{"arch": "pvt", "model": "self-supervised image encoder", "dataset": "photos of plants and fungi (iNaturalist)", "train_examples": 90422, "image_size": 32, "crop_scale_min": 0.2, "horizontal_flip": true, "color_jitter": 0.6, "method": "simclr", "norm": "layernorm", "norm_position": "sandwich", "hidden_act": "relu", "mlp_ratio": 4, "head_dim": 48, "fused_qkv": false, "qk_norm": false, "parallel_block": false, "inner_norm": true, "drop_path": 0.15, "patch_size": [2, 2], "depths": [3, 6, 3], "widths": [96, 192, 384], "projector_hidden": 1024, "projector_out": 128, "projector_hidden_layers": 2, "temperature": 0.3, "init": "kaiming_normal", "optimizer": "soap", "beta2": 0.999, "learning_rate": 0.00097, "beta1": 0.95, "shampoo_beta": 0.999, "eps": 1e-08, "precondition_frequency": 32, "max_precond_dim": 1024, "one_sided": false, "adamw_lr_other_params": 0.0014, "max_grad_norm": 1.0, "ema_decay": 0.999, "max_steps": 7900, "batch_size": 128, "epochs": 11.2, "lr_schedule": "cosine", "final_lr_fraction": 0, "warmup_steps": 1580, "weight_decay": 0.0, "adamw_weight_decay_other_params": 0.01}
Rows from block 9, named by matrix and row number. Each number is 128 + 32 x the weight over its row's rms, rounded and kept within 0 to 255. All counts start at 0. Numbers have three digits each.
# k: attention key (model.blocks.9.attn.k.weight, 384x384), inputs 64-127
k.99:127038088052087111130168105143161110198130129138132097073126130156129104106202134113198156132103070059177099158115147138121152082078096128132124124111135095158112112072093193116068129151132048
k.100:060161102113123116118091086029162170138169134151119086123097138126163127190118120128131129115177153109150144109132178075092177179120137192103100067094177096141072087075049137081082106103130172
k.101:119147086126105131169116139147127102117137156175023193106103090077105114116118097157118105147160091099124166093137120146095101162120112133139164197171182145156144133137149103121143077135154126
k.102:116099113123100107070073121177116113155162134119119147144124112090132095176138102118103125162106113145142113141136153129133174101136132050132109115148134174186120160104138143098141069148123092
k.103:130150082133102108120104082157117168140151124164152145094164142099140172159130119154160085126072123134094119137150096118134107107157155093128140167196151120147094159109093133121103178124141090
k.104:153168070114134148122169082132118135165062120082164172117155137151129103164200125132142152141095109097099127132154157173125066106056122161161155120152147125119110162107074136084116138161156124
k.105:109127127107242161172155125092115152187114154137091112163192130139128116125133108125075112112106169145143102150158109113143057139136125096136132188196178156148107120177057138125137197132135130
k.106:107092101143146107107103125155138087131145113147075113110097144075087104132114131135084146079141127101026138068096152129190151100129125099160170140155149166147113100145119069147080160099148155
k.107:140122139199147146139140106077143121113111204094138108179122088123112121099177113132139117170175076102145120153181121164076120147144114084109137162100126088177080184150142136129107126097152161
k.108:102138179189094077129140193157141078131183130136141118115127143159177121188122172117108178133117136138070121119185127089121127097152173107164159101162147092143110144185139126061130183136115146
k.109:096135079137090127163119099168129134134101116139130081102126094089135159059103165160170080189180064123122145125064188101070158121129131167137143175159097137122137056136114194112168082127139076
k.110:183119095120163118112111113099163071053143170164123087133099148116126204084180133085120122137129159108155168075140145066087080120093117098099137140081124127134033127124151117136114115166136083
k.111:134174125130196062125151166138126136126132090168157173073149152108120126159191101155123131157124120116122109102115125080100101112168113149110111234132129156066126124152110103092096172070086064
k.112:161133171146159154186138154141100152157133156102173097124148113097106142065146164135185122094158140144141145086108123084167125166056112163165135179092172129093045117137143098193158107068102158
k.113:115070191128144124089172118128138169164121113133167197126133077096221083135115106142132140175103126117138105135149098107095132080149081113104126152091152128195111097107140154099143105074154106
k.114:164151151150157112099052144038158167165130211080169142158117139116166124124168112114210109143115192146115127149089122103138138119115145116156160104169163116184138107102114064088159126112113120
k.115:180081177147101131110119141132128112109126105151140133135115189107143171177121190152195097109077144092159038115156112145161073166151180152140131152093106154116075128141139138122130064116099091
k.116:137095120102138087130152120063122110117148184124140165155135100111179104143118121068135143178166131158108090099173119159194125146136149115135091142106146123111090119158133135203146132131082112
k.117:147115124113186137130102065048110107123174136079118128093135102137160131094172139178125116098186143101097133126105116114095146180098146167135189124151157200176130146140125138131117082105144051
k.118:053097079129109116172166125095170119188117103140173129142121070187142169069103118121115100045202132114150150122148138126135089164104067114145142133159138124185176092125122160154125142126151144
k.119:126100186144166136160146135126142077148146146178174173143178164116191136076080141143131108122130142158087096089118156121121168172130126168029129131194085212128140149178135128104053160106137150
k.120:167133098108073178112165105128161145169079120106158094066158088151142148085140160140124126090079173195204125164069056108101206167126105141172116090131116153154120205079122118095116109147140111
k.121:118136152075099166152152176122159178101113192183127124152090113133128138179115159112156086222125156130139136117148082107124172144105138137097146119081101161132117183100157168205094131065204166
k.122:088179090111083054110111163060134172090073139147124178147121094113101120125107107106123124146059109113162128071128122193148139127157096068163133150117149077146155073147145137112079158129159073
k.123:089116116137156152077080158090209109106156222099087125154089118089168113105156135128135141164124166118091137141107104144062141089168145142052113149149078098125140156157101155126167064108105085
k.124:133135112129171124180083135074174134137144106145164123143130158104121116121109090078079145170086087103160101100148084122096139130118147162140140110118117130139078120155133081118144099155131098
k.125:098105077114105099095100112145130176063096098128130176072123131069112103146134093109100142104162091093114159118175173071135110112133126089162128172123151107129107106139102119183158122112102114
k.126:150121127123128105087113171191125089098160137168081034085114124111097120113094153061072111098124135108128147139115130118225135173092104153148180152127170180120149125124108065073123142083176098
k.127:095109113084059058153157169064104123126140086095186091157162093107152087183071146104085148199154181077149093104143091180121138142075130079096091122164084132150104136137127162105113118108170190
k.128:149136063153147125121140156162149100156163054081127117138159055115118104105136066153100136138149129137197135159102129116148120164158155195208147142142083126118119089134159108137072106036154080
k.129:114094128103055143135116105167139120161227151144111144131123116127108125138097098151163147144097178163164080118134132151131153144131130076152099216139144139114096099184156139121169075137149110
k.130:113102196115188113152118107104187151091131143143171136147203156125112142135114192178182189118164138073091128131077116100136074139130111059053084098104110170164109128156116127136151150134113207
k.131:116138120183134116124099118135180152175146128099158120148115042136160147109131110099103195144146122122146101104152153128118168095106108115111181133121164071110124164144215144100110113120113057
k.132:135038160178152137096124128118090137096132152156117123153134147141102141144181139077072062110089146095113196147094098151100112119083093120090086123104183148161134083147094120088137129130135158
k.133:202113126091141166089109108076088120091118099172092122128106130128120143104137109130213186180137110079156081126063166157083127058083145192136125140124104164119134093140103098136118124156099192
k.134:108101123131138088196172176115162096164097113155123117088105127065141177113116147084105095173153107146132139114136141177105084155070114140094113091142171128156107050145114143109146151126108060
k.135:133106124133103112148116158170111172084164079166094065122088140164130099140082113101121126103098120166137120135104107185087172172124159127084108082148080118142178100167177139097089126150110119
k.136:154104114140162136140136106141112161165155170170139131147155115150092069076142155115069122172121108168099166107080096087090087134122193187113144158125143126070082132130085114118130116116134131
k.137:120129134090107147103133113084062082129119161139122064136120073098104109182114174061091118064120131127114143137130128071124125113097136143103169119146098078159097074088090111096167063088156126
k.138:114171161134177120149177173095133119130129085110110121083154108061137071099124130057062136188106129102114122132183127075130152132147143072158094101168129110113060106113120190094172186097061116
k.139:190108122126163145181133099100087097140139156102191112184106104124119178159154173144110149122125126169170118140107135090184107074088138129145119136155143115131122138154122110164118082145090144
k.140:151109127096185159118130130122163151153131090132116141168109118173098131079189142119124193211134154157125140091104133103150151085166152149166130168111156107126119164180185135147121124072147161
k.141:122187130111080102098123085095147143098182082095059160093104096118124098118118116123041165170092157124175153102097119203172171154137069159107098179108123083151214121173132132078097133152146158
k.142:101175129120116139127121132154078205123119088124149125162131120172123106122130082194104156115137102123117138192085091122160159094181079154148128166198102183150153118131090097151133089137116153
k.143:153090110141139084105155082124177129126154172210126114163112139102088142106220112140102141146085147137103182121110118096154127127115166155104168133080214140162059092133115120077117130138101150
k.144:076181134113121138178145110097134119115108064114121091135079108175131078118101107106091106161160108157165071131124101158184127149125134135124170129117084111159137155157111140115097137151107129
k.145:074141112114147076172176088072195123132112116140153138161106154140126168137138149174100101060115158153104117103147086177135172183151122121127102121085086089171084151147075207068096110112158107
k.146:111109153120102082111183158120081101166161132147092146114141084102153117138102076178143064164120143201154135135125098120104153093122135142160077115146208100142167052195102103077114138107192128
k.147:178116126119171156181163146167154143128196165055090102093173154095113151165117108166089111151076153143162136130146146098125156067121109117153125159149133095120111117133081178130188154255154107
k.148:123151160102075095097117086126118099101083124123095221130079179104156097162164101125131123122139121182121056129138155140138132150114158120158108113134126124108169081122074165105103124092137144
k.149:123093127124111116080127169210148130113141107147099126109067132136145142094112077192119174129047132129132138133156133116119077114068132107133196136200156134108145139111130124106122118087113155
k.150:068151135115124125148143109106144168102137090120137108069169114114087121149169129093120161095141119159176114155169114089146154090098099120105146136093135111124107158069122140128090133180116128
k.151:142094083093170149112112123129147132139145091136127116183150174175113150183177134076170085114126143095125095150147090089141118157146122135144144059061129124125179088096087077126104117136082117
k.152:112130119160110089155105130135124156129085127135134150118209133133109068122123091113082152146091114144160135082160174075064186109129133121154152187102127111133132133169055151081100120200117121
k.153:111128142140159166117117163164142146110079118146189075129101122108162114137107152115094119123134137052116175140117111111139090108121165103134159132094162150134163134140078151068140123165171089
k.154:107079124142152154140155086117134128107097108161154120092122174089159159090187108141133088112119140123139130095190124071151082172138072119191131134108143090157150148064173109163123091133136119
k.155:149117147120140052111089141128118139155106093094080123069125138161102095156144119087078169110089119150143214113133182180127147130145159133080101077145120146111105089117126151105124130124087082
k.156:193133093148155141118069140125206087136092137117135112128112180108115117083165126194097177111142074113077120175111146120137108141132095107120123104093183165093071180164145108133137182134097150
k.157:183096109107158199132076144099112121144075180143081127097161137125154120141103098139148099162100139130078157171175149108077140186138115058125142145161089152083114125152092128120129085083126141
k.158:160094162079096121155113142117137157144110137123089086110118194149088101125087127140125098067140079174091121156112103113156151164141163135143119128139092137098154112196083136155141197119113101
k.159:172158162100143132073127161129062156146116055070151158105121143138121130175099123166156077118136074156105190113191124165160135095152133069158171157133154144063145140138092151102129141127197157
k.160:156117200110138188137121112149132137096138134143155072192142143131116114151128165124090117176121126125130143125099083165166126105154112164144142195159149086064103132056092143090138119186134154
k.161:131064113146122167138102167186121127105137149091116105127150123128148118132109098157157167112108135131125127100190056130143152124158096145175163193171104114086053083139165124073152111149160105
k.162:134144160135125171180124179083088116123211066146133121133121084137100119127148117156147131143112117120053131098217129150119115098164094113113131095135135095105153140169111122135126105104107127
k.163:121126160143220158076169137055183152145093135177118129103132106130085150103129064127118099069143106124125138171093106079160173135126182098157113101104103158130176086083126110083123101123146138
k.164:149146120161101119126154115143120162100184096135142147102183137195152128076107164063125148159121159123075160126168088120164135120112118129139110170103104176067117168135156115131112138142177144
k.165:111192157161125116148132117098085105070102174091142064133141105156095154128141126112077190131135210098126136129125033159076146115152120138154148104113081082122176105073144127132072125091157147
k.166:090150121136135077130170170148139099137094113135142153241137159172136123124108179156145095159128121128137115142103115159084117105153095134124105130133149146116140176142094148127210110161108157
k.167:147145133158083133154129165124133114133116069106121165141067127157166117123161136091067139090161138167095130110138130158143127087089136092137136120131090193131126137142101106122138109150207136
k.168:118150159147152165199117117119166135122148143107139107123147166122109087136121115117151144148115151180143130191113168098156125166110120158116141064087126149175163081173128068097170173191179120
k.169:121182130180145124154096149202226105145148164130135134072113143149118143003116155132108093113168100150084118111116088122151110141101135146125088143165143164114180103127170125157108178049126096
k.170:175144117153128131166130169095101093120112058111143113143079150103096095159118152133157120110113049117131087175130118108070079149133105125173112159104056092127079189147103095111154140096107146
k.171:098148152151143135209121155144115105100088139108107104140086141092150160081201127151169170144145153117083166130146141079117144150128136149105133104076114113152131121128082132075076150099114182
k.172:133116043145129110142117108102136131145119133105160064158084113103129162224112113128129165112136175047130090101153134162156087126139104092083109161170141135096156157121082121145106106107116106
k.173:111128231159109157141089100169130162064117089120136156153167121053157065160109108068087114096115074114170133119160130142117131137109121117184162149161150114110131100106144155133086147128117057
k.174:109177133159163085171188106151165119104089137103170101132115148126111133149102135177126038144137127074123114132081167114102131069140063214118103163107157096118191114079108145107111124121130156
k.175:153148123121151096123107101068179116031160120117092098138153156152138097158160165130094095145162182129049067110117120129108151091068125132151146071137112146171082098144112124115059115136136139
k.176:103089164118150093157130100110121127142100114153118140120139076131187134107146070166158089120126146146126172105095133158095134121143117110073112112137125103150105118114160146142105177138149109
k.177:098119151123143108148094118062119119132165112107074093076101103116098155173120149086185178058049154157111161096119102141142121128117089143113126143153096065158152164141050160150108065119146172
k.178:131110148125176103114146148094100181146124119144098135112159143132153161104133064133156136122121149124150163107133153099151123114182145043111145141136164164151071094147102103113164131170131105
k.179:061187141068142117124142141070091145090093150150127130140155125149171118141102115199093079082121112118126056189143148093170146139098119116100164129117100171124132124109062130128164119101133158
k.180:147081045139151166144122110149119128171078155076135148143142124127140088108095160122164120162045157165104131116154113102133087117100054101144093118154138123133133157099146144122100109105065159
k.181:130097118120077136067090101144140114107163144147181166081182095043124207124173114119127185096126146082101117157112170169120131182118115163106208091164125120102177121127127206106125110120128120
k.182:118125116086111182192089146105133115127198099122123084164094145180131140175169153177151161121098120119149145102146149071119084138109153044116129115126091119064178157135086143150139140143094135
k.183:122205127105144075152179153179100128144142098125168092138118114107138162203071103143199125158172081176086115097124145120151118136161110133099198110149115167073102161148092120115115123177183133
k.184:134153075132141160132182133127101183119072116109127147127107099118104197133165120170145184147163119133149078121155065151069111130121154187137170163143134110093154167132065126107119160140130126
k.185:111064101152136087123095130173145103102140135152109118157201098177117124134109114121171068166143216084148119145091135112084095145147176161088115072111120153158133063073130127133110139107107096
k.186:140077127137167157110117128136078089152148139080123105155136133069120132100141128147118197126124063140130122137130177082119104095101175108109161140124089150100144089187204090145115139086135144
k.187:170102128148181104131119139147171068136154162174114240161174150098155127161128181107127130119162161099110132124131060073193143174180135141174109081138092100148175122069132114169139067154093122
k.188:152098157110121112094116078157173124084134134091137133142111108107108148142139109108145119140112133160124110144089102096126074157090083154165143175118135141102115098168172190100113103140137147
k.189:078100128169144147144107135115183125079145148134131110184120103123109104181159124176152149136157084105099150122184091112127109125120118089064090160122153176173116140106084155153117164087166095
k.190:168090164181131190110119133148102118141122179122126140096180193127109116106082120141163141155156144131083114144126136131078135114136134150104158151107086169141057114172107129125134113100160106
k.191:157152158172121167140131177155163137108130070196134044075112133083166105146205062121092110125183111141116130172104097187105106128108146120137118103130090103075110148144136146071122174131148183
k.192:194149141131147154157074157155109065122078062119087121142167187135124118144109118092141118116116164120130081094145101155137090111141155133133105072124114114174152186062063144157125147117128085
k.193:153145077150141150121160104139159141139104100127103090174219139080102121122111132100142141145152140137065132116101173158105143147167139098122117109100147116165170105118079157155100155140107115
k.194:111147187134079067128143088184135123169130113098186139108145142097131131084085068117146125141147132061125083169036132175084126173093109152143126091149183131138157137166075147126162169142171190
k.195:113166118122133125138108091091111125190153185134148126075089130103095111197121093128103113107068110152149163093097164119122204103143139091134087166136089141163126149101146171162149148074091108
k.196:118128198175116116087090189105083128101123154141075117167123205135115082055148156154113116130086137157120088064153118161157093144132155167139133170085115172118100133173152110095155077088080173
k.197:198149178086156115137092093127126142141123140148086137116147090193121054156136145139180122155097074124120112075167114152115134076174149118139088110181118095118112103120104125126155108163084139
k.198:092115143159084113214185103116103155175167122133095147124054032070129156167111101164153087099109132171181117036157138100075058087115124109100085146115074181121129152098130155121119118096083127
k.199:099150099094148134105163093108153148123172138158141137102108143121190161171104119108181164190116118092127166089166137145156097074162145117138113086141134192125148112159140151117071094101099058
k.200:105098084125137133115096101103143149152076105081145166105106167048160166145115203118134140160108099156103158173099121098138169185116131085086125085160136134135068118143150096096123083102138108
k.201:119215091125141129105123138088120092138133096164124100162136149128182054148191162094121154171134114179151090172125128137179136091139139154133151123127088133062109152146132134131157211103146165
k.202:123165202082118131152059113127087132111094152127140105167088169137153145125128101149125142162160146172179134073147057140121189105152149110072158147131179133128055140091078122190088203122154083
k.203:122081086178150139100112101171094173110119110138161133134117141143091122176169138138131161101084164121091088140105174154137111177107144152152130129109093142137068138113177135137125147126103114
k.204:103141105123119166121129103110115114098136195112084121154117106110157085113154193166106135210081166180164046090142066173165171167135129123122139188127120161159082109167163129101116096134088130
k.205:146121096154053133194103136116129102122142101102143083163164120178132162103120121089076127153140145149129183143148159130130097086145144134145117145108086092121132138117122196131084146077082107
k.206:165054073123167130135142134175160133199161153081082187111138097178188166166128140125176088123201139149108163097133134164113118114176133139102133196106112152089129151146157068135133131122090139
k.207:138104049096118145100140103094118073113087122138152170119121078122144139162132118088166092159202169093128109132199121153074120139104121201138170169078144121152102109093195246094060080104149151
k.208:081154097101131085183133149164104130194128112111153126128168138071116082139121131147119109121125115129153092123108135165130119115113132132167104198147167124093115094164079166062119172105173116
k.209:143125107126090080112199101137148088093121180064109164070177126124186115136102142085119117170116150148092067091158112117138145114098088183147130116165112140139154104106150105078088127098143154
k.210:144118118151185114115086102143161235146137117148142118116156144111148149111095154177104128065104136147162144129070171145118079090130090164130143166147125113158099143176165181140126069175184107
k.211:108185216109153078131134115119128098098088084171125159106095141138120109151146062135196120100160132117128117180065172140139181115143113109113114121143091145142090150170122119112124171149164101
k.212:143159164157107087166096089154127154151142142152116128123165172166120139137105115145146101174174166143110112069092081135122120113126067132143089083127124070050101179124160118129143176164135133
k.213:138113111120076134175167097117120109149065166116165096125140159134134154180118110134172069168219145146149116125119088126127082220106124135072153094087146165114194041125149138172092184060119077
k.214:082108091100099169124182120148135106093123090149087139086129155166108167143159165132083115148109048185100094122182172144121119139148141103111114124128086144068122096137160047179185142131134153
k.215:120071128146124093148117157104097136094111140140187116126096139153138167162096043154095134101154125186145188115105123127123101134151111120128115193069156134084104153129081082097100121141093138
k.216:141110119139121103142125183100153170087125101137166154062101179123158126133113142114136173136122100033180156150110143124164129084176121111098078075160080152166221118097127132184153150176139138
k.217:120100096102134167134100132117054124041180119078137128126107091084054147088112183115098142229081088100142119164114128144125187110089139186125136121172116152152090123125120141083141141155130127
k.218:200145104096107119124119135111145148143100075128142160118119139139222136125112101092196120117079206193090102153147113131158154173141109154169088152129125161159163154115123130148117151187088137
k.219:176106111136147075120105122170079146100162137153145120120163213107144155131080144150138144150121113078106117163152185058127105120161163074167150160102106164174141130092106174111156207123196143
k.220:094106129165067135126080159097122153103119102122119104088157119087148162100166152105035168083108115109103126131104151136128168098069132123139165179105107158162161093112058119145171114091110127
k.221:095113151125126060132096125156055141150091127140232139103126134107122178125150146161141142089124047109132138103137096142117137121086106129128148197163149140112121139145119067109187097109103163
k.222:126128138140108096112153120137125125129114094124128111148184134144165083105138126122133105099100142122109089104162167167232176128159177164144091140052071107112140094148103151119134113168133098
k.223:178101139116132127160160124106189176139077078098190156165155141100148126101183154153096107125106096133126065165156144151117094130118140144132098146134118119135125174167118102109127138152111078
k.224:103127182142180180097103078145143124111122151183126090103117119131141113131113106122068124116102117167166132120167140107127074077141116094150096129167143148121121064157102125143097173087115149
k.225:126142211080127121132160113091111108128138128134120124113141179146194070108094150115168124105127121067117078138132133144158121093162149078139138123165163159128135132085109159118118060176114097
k.226:082109156091089060104130144173158118188142122165129163070118084173114127113142172092140151123087111086156122138167037152123108114112117139121123126120158188091153145163183101107127097118182190
k.227:144124160125159118093118094065090138126172114147129158133143143163102122168125073236104140132232076110062154155095196162144166153114173161125132205118066111139087091151129175146112121142124096
k.228:108151090176081022136099151152133129111157189139181164082099114146150129140153147141072137109136129090119128180113130063110101079109174101130135123165122134133145131088133104117156153114090135
k.229:164134192108154042103148157145141148117129149152090117069129099109126127150113061090136065105119130146115058200112104128099104109116133111155077096169179060129139081140101080075131149118114106
k.230:137144121116148160116126148125130161155134137175138121133093142100163116125099195132102148105142105079133145147150104142148077112105139091136143110201105155113157120166143139154118034088147145
k.231:118165158181156119199175156081106098078143090051119151158082118124138135101167112066109166110189146104117148145116090129151189132148168109105160132150073178144156155094118131087121139124146115
k.232:116150107108094104151156132137108090096118116178144198085143156120131131132086123129068161138086083144156129104128162110108091124172112104146095105067099149145151097134078062120127087084115129
k.233:122161144114140126131086086140139179124116131122066160110186081132069147158112103153185121139144167158158127128159093157142112134130133170115187127086169192151129125103133104154166116128119131
k.234:192068117181138194240140136087153142131120136116078112114137155129159144125110175141109208109153130130145120112103055143142157185123116110072110004111131170090116068149078174101132141065160100
k.235:111130149090138132130115120106114108148179147075157171104058109127090123096234179076118123077157157087062138134075068093117093132130067148171127104147109138100125122132094135128163039082145207
k.236:123080127148071126122082126146147131075132082178134158098127116135092099131135097117093156139101136115105162127135099140085133082038032095170115102150082151128136103162091128110095058078138104
k.237:124041024155148165058143171111104121151118089117114149150150103094068094081074105145106117109117083192043177102088131099164111102106148137148110155167166133126124065092162153103124089127145081
k.238:089143108109093192141169126125169135123147135042135184125158162113056087104082171114095163115153134069075116091098171119119099150140140123142145129162098065148116140136082139098109138150122102
k.239:126138110113118109114133093128177133149135192121188108115082198114090142081119103111090115115118150130156145085136166146047094032118127163134141128079103157151144163125134119109125109130117094
k.240:098111147115104131155144123117163138113196108093150165164095094126159126162086155156106148144115123105136161163094191131180077087098159137163148165143147144175129154116134154109155159050118092
k.241:192116154142128093114110080144117087119111070120122105084139174123147137121140109099152111061080155125103137164136171080100139121155088091114087103195117070164115156120127178163164064126087087
k.242:149122156162084114094164094162102157126110110094147115087133064135077089147107146187101132144172138125142120099187153132211091139109132144134121155110163218113114126111168068177156146129116114
k.243:168136096167190142122123118118071164120131083139181130105169097125160136162115069085100105078145142114179138173139075104086124113131154079115162106110104094132069116115082144119130161105124106
k.244:138155179162096142120146085141101103172159149064167192126075096094143129130143149116140159126099144098124136152116140146106083107116147164180104136090121115135119106196166125156111146143117097
k.245:097146130086101161112094105150088129118143091116121159084131204189149124158134131142158156143129164121108142140170121098145088136161104109078112108101122142201069164094103198121138208163142148
k.246:187139088128136175078151062160149140125120120138144131121077175129100128170044140102124101134095089095114191197137124095071109113142069138192079138140143107124136114121129073098119147110178100
k.247:062092142089097119151153113092192140150142138114132154150131116110163120119133192151086104084199173138093138038118106062137137142121133149208118109108152174105125138166156179133213151113156065
k.248:164138160133133195126139096128077141101118090140143141046147137140152139190090181146154097084059145118157112156101112164169107135123132143115069151069141160151125161145134144131106146111091149
k.249:142104140085121119087124088094085133119129148121101102126107102106118127168146168121098070115082145140119114140129143108110128131120081169151139112184181121101144152136168142101107105068144175
k.250:211148125114116149143078187149113133143164137114157116070160148178119148113106106129102170156133117148100208178163132116150181074106088111146151115163110086118113104131140130101148096106154122
k.251:169086100118067091150158142113105094133095176106119125143131086091138104133100101141161089106138166123136139153149150101168093137138174145036175127114122120112136147215164134163143153096124106
k.252:132186158140102106131120123113099076147156187115092152132124100158110146133129110124162124110107154165131186158072164164146129130177073110117191142069124148081159168151097179177132118147182170
k.253:139147121078175095150178140096151075088157153113106123166102146092155043119119137173128138172159142056105138153207099123117110099151159144097136131167178125157128067158079162135182137115084160
k.254:124124084120100104113099121098122130193138106109073163093143097094101154140091135166135128065083188119129092206077118151162157159132113080134108182143093090144149054096139168187178110128137128
k.255:197155147149114173171122112080133132123114173201149092097125116066165155150159129109127156205100090165100136157086180189101135130144111080144123133155108142081176126135163104071168133131154147
k.256:117153131128176178178149099110100161101178097143072167136080117093104139152109144116091178188141115127132132100083136111127182116136133174094149139079177093193138099077065125138140195116157136
k.257:156116114174158139114142137099157093143139136120185099108123118045177104114117138085088105080160147088162102147185096173121117108158087182076118085159103146129083100110097131148124117098157143
k.258:184171103163130133077183147197091175119080119115156124116191132139102131151123158126146144135127099138206121163190099128140047128146190061087153201131155087143091066125100159112129126109112122
k.259:172128161100132114160063170101137162082140106123164091094122110135115083115109185170122147114104125193066092195106149116151137145142108137115148137072175111103096143138115151201159144099142136
k.260:165139082180092151129160117145161101082125101123133152149074104103077089118115119168073073137130111091103118129133110157087080131199116146138178097072148161087164102149147181109153119137150109
k.261:124147117142118154063111090151161150115124122144028139163119170118126145137108157096062146107157128177126116137129191172156148137169121141089091114134109197140185153107148163114122176092127142
k.262:078195149174157086189105077067154105119153096169031113130123139081055136124144151101132110103145136101141141077122135122109067136161113123064084138120149164177178079164135126118156145105124116
k.263:106141112128156049094144108158193146140134119152145122123134144194089164134076140139136146156036101139091135073165138099105176124151077097181096162098120133143181043133110140145129104116110135
k.264:100151095127108103129126146126125123123168137174145126162108104117115165085122153126196122119070130122141080124096116142048124144126061133156099162108104089154136112125114063160123124159217123
k.265:135100097158062142153096174061173163139129160167122116181178121116189120116099135121115150160131144080105067146175076205118100144098093176134194157099171167163105132127119107117137157188138180
k.266:151113111114132118103203125138158105149124132147094108119099122162151131169139130161077128153145086144136115150136219150118150180092098130118151116159098094136178113090117126137087160172110152
k.267:184110135070173134135164129157196136192117147166110178096137136125138136132159174103099109138134156081138133187087158132129140108110102135117131135098181145119142163099103097146092114139100134
k.268:107194123078103153132179151155176188081123174085168187088125161153112100122090183145072113087162150114078095078083109133110121148136126086143096098122083125146177069155123162108152087138144122
k.269:181105158114124159126196070129125162108132159133159109125089214061160146122094194149145146188169147121125144096103143116116111130074103089185134157125099128178067118143116100156130150170182143
k.270:077139151120141120107112114178134179131132108173174120150108149174174150200128169070096081149175131133152184180054142101112152131192112120145128138101136101166108079142154171104096150086104162
k.271:190044142136139148091157111117159075137194100140143124117133166174046141105140153143150121100134151111149126119153148165134099173127114187183142190132089127089075134101098098124136082142158151
k.272:158179099170049067139153100100110106142172128150142222115106170150162114121085164123151187131166177146139097167150141108106114090136156164106079120107125171131138095075052117143159129105071147
k.273:092100102180102203098120126088106151143109154147145173077122145130127128131122124133148169124180077123144104120138075133115155146114167111151129119104143098090086135096097106127158146112130087
k.274:139133137106133188117179114095130136135175103104163159115125136126143164075143117103120077126070087122138155061150139144108202105114153127140105123095134095084088120161219116084120146117150169
k.275:154111096096088154120118109182104125142176129104076171154164128104168108126094083135177124146119156114132117114160108114147126106105167148177180133098131144138056167161124053139112052112097156
k.276:107173105110132104157148185137129193156130103189114156124129126153173133160152159154147139133140094119160176091145114109154102107090079121167113143181101132124059146184136216098175132153134133
k.277:135140072113138116129117103114146164124106114134189137106090180174145190137111134116139176154166149136194117078097088155080124172138120186127125177146121119120140176167142192122096156153144129
k.278:151107134110067174142152154071197113124161097096160098142117140048163178120100126075092071112076176081083181114112098163147134176132121104125104104133090120090105182152171126146113077117125130
k.279:141179189117171065115109103174115113167090135144073134135136138104132112166114095111106157148127151132086102177100054126145065122161140157121151139065173065157157081153167213123179172132106061
k.280:186138158102148158079097109095168109144122135140108135106190117177183092129132134159139101088161134121164146117107107099102091178109104122196102117119231142140091170152096096138108162112151148
k.281:069129102122131128124128115180074087150100163140104120092111128171093130076159100064170094108152108152123166100119106146097157072146149105095120083039098127172139127114128114121092149089169073
k.282:134166113125101120092087125123129136100182115093089080173063121128150103152173190098178143143121171137124113116139112129132071186129120174152148116072081124151121084090078130188166076123077138
k.283:141074169184112152164103144139111169145168110112153170122135091156180135181141167099133076124125115121140101173149159111060144101138150096114173074152154180130221127141138080087108158134160115
k.284:137113134152176154118092161129160135130139149127189091142137033140137150100134153068058075102126095129105109103136113077200124122080132085117131119134125110129121146115143119106127078186158110
k.285:125138138133159120130142091147106117097153105139105110206199161119125140056159178126152149113094195159139084184162107085094123175140070078180135155106097152129089127119102077121148127140161152
k.286:136162160120073162147065144066149183133135174126073146125113103097118090091119166104137147092111107140127147139129176107141179133121108131174103114079126122145138102101077140138135074128139136
k.287:121102065111112151157138146109085116109157174155176139119050115172145086109169146081120133183147109140114113058135106116083204096147105131104110088137164172095118080125154073171179087168166063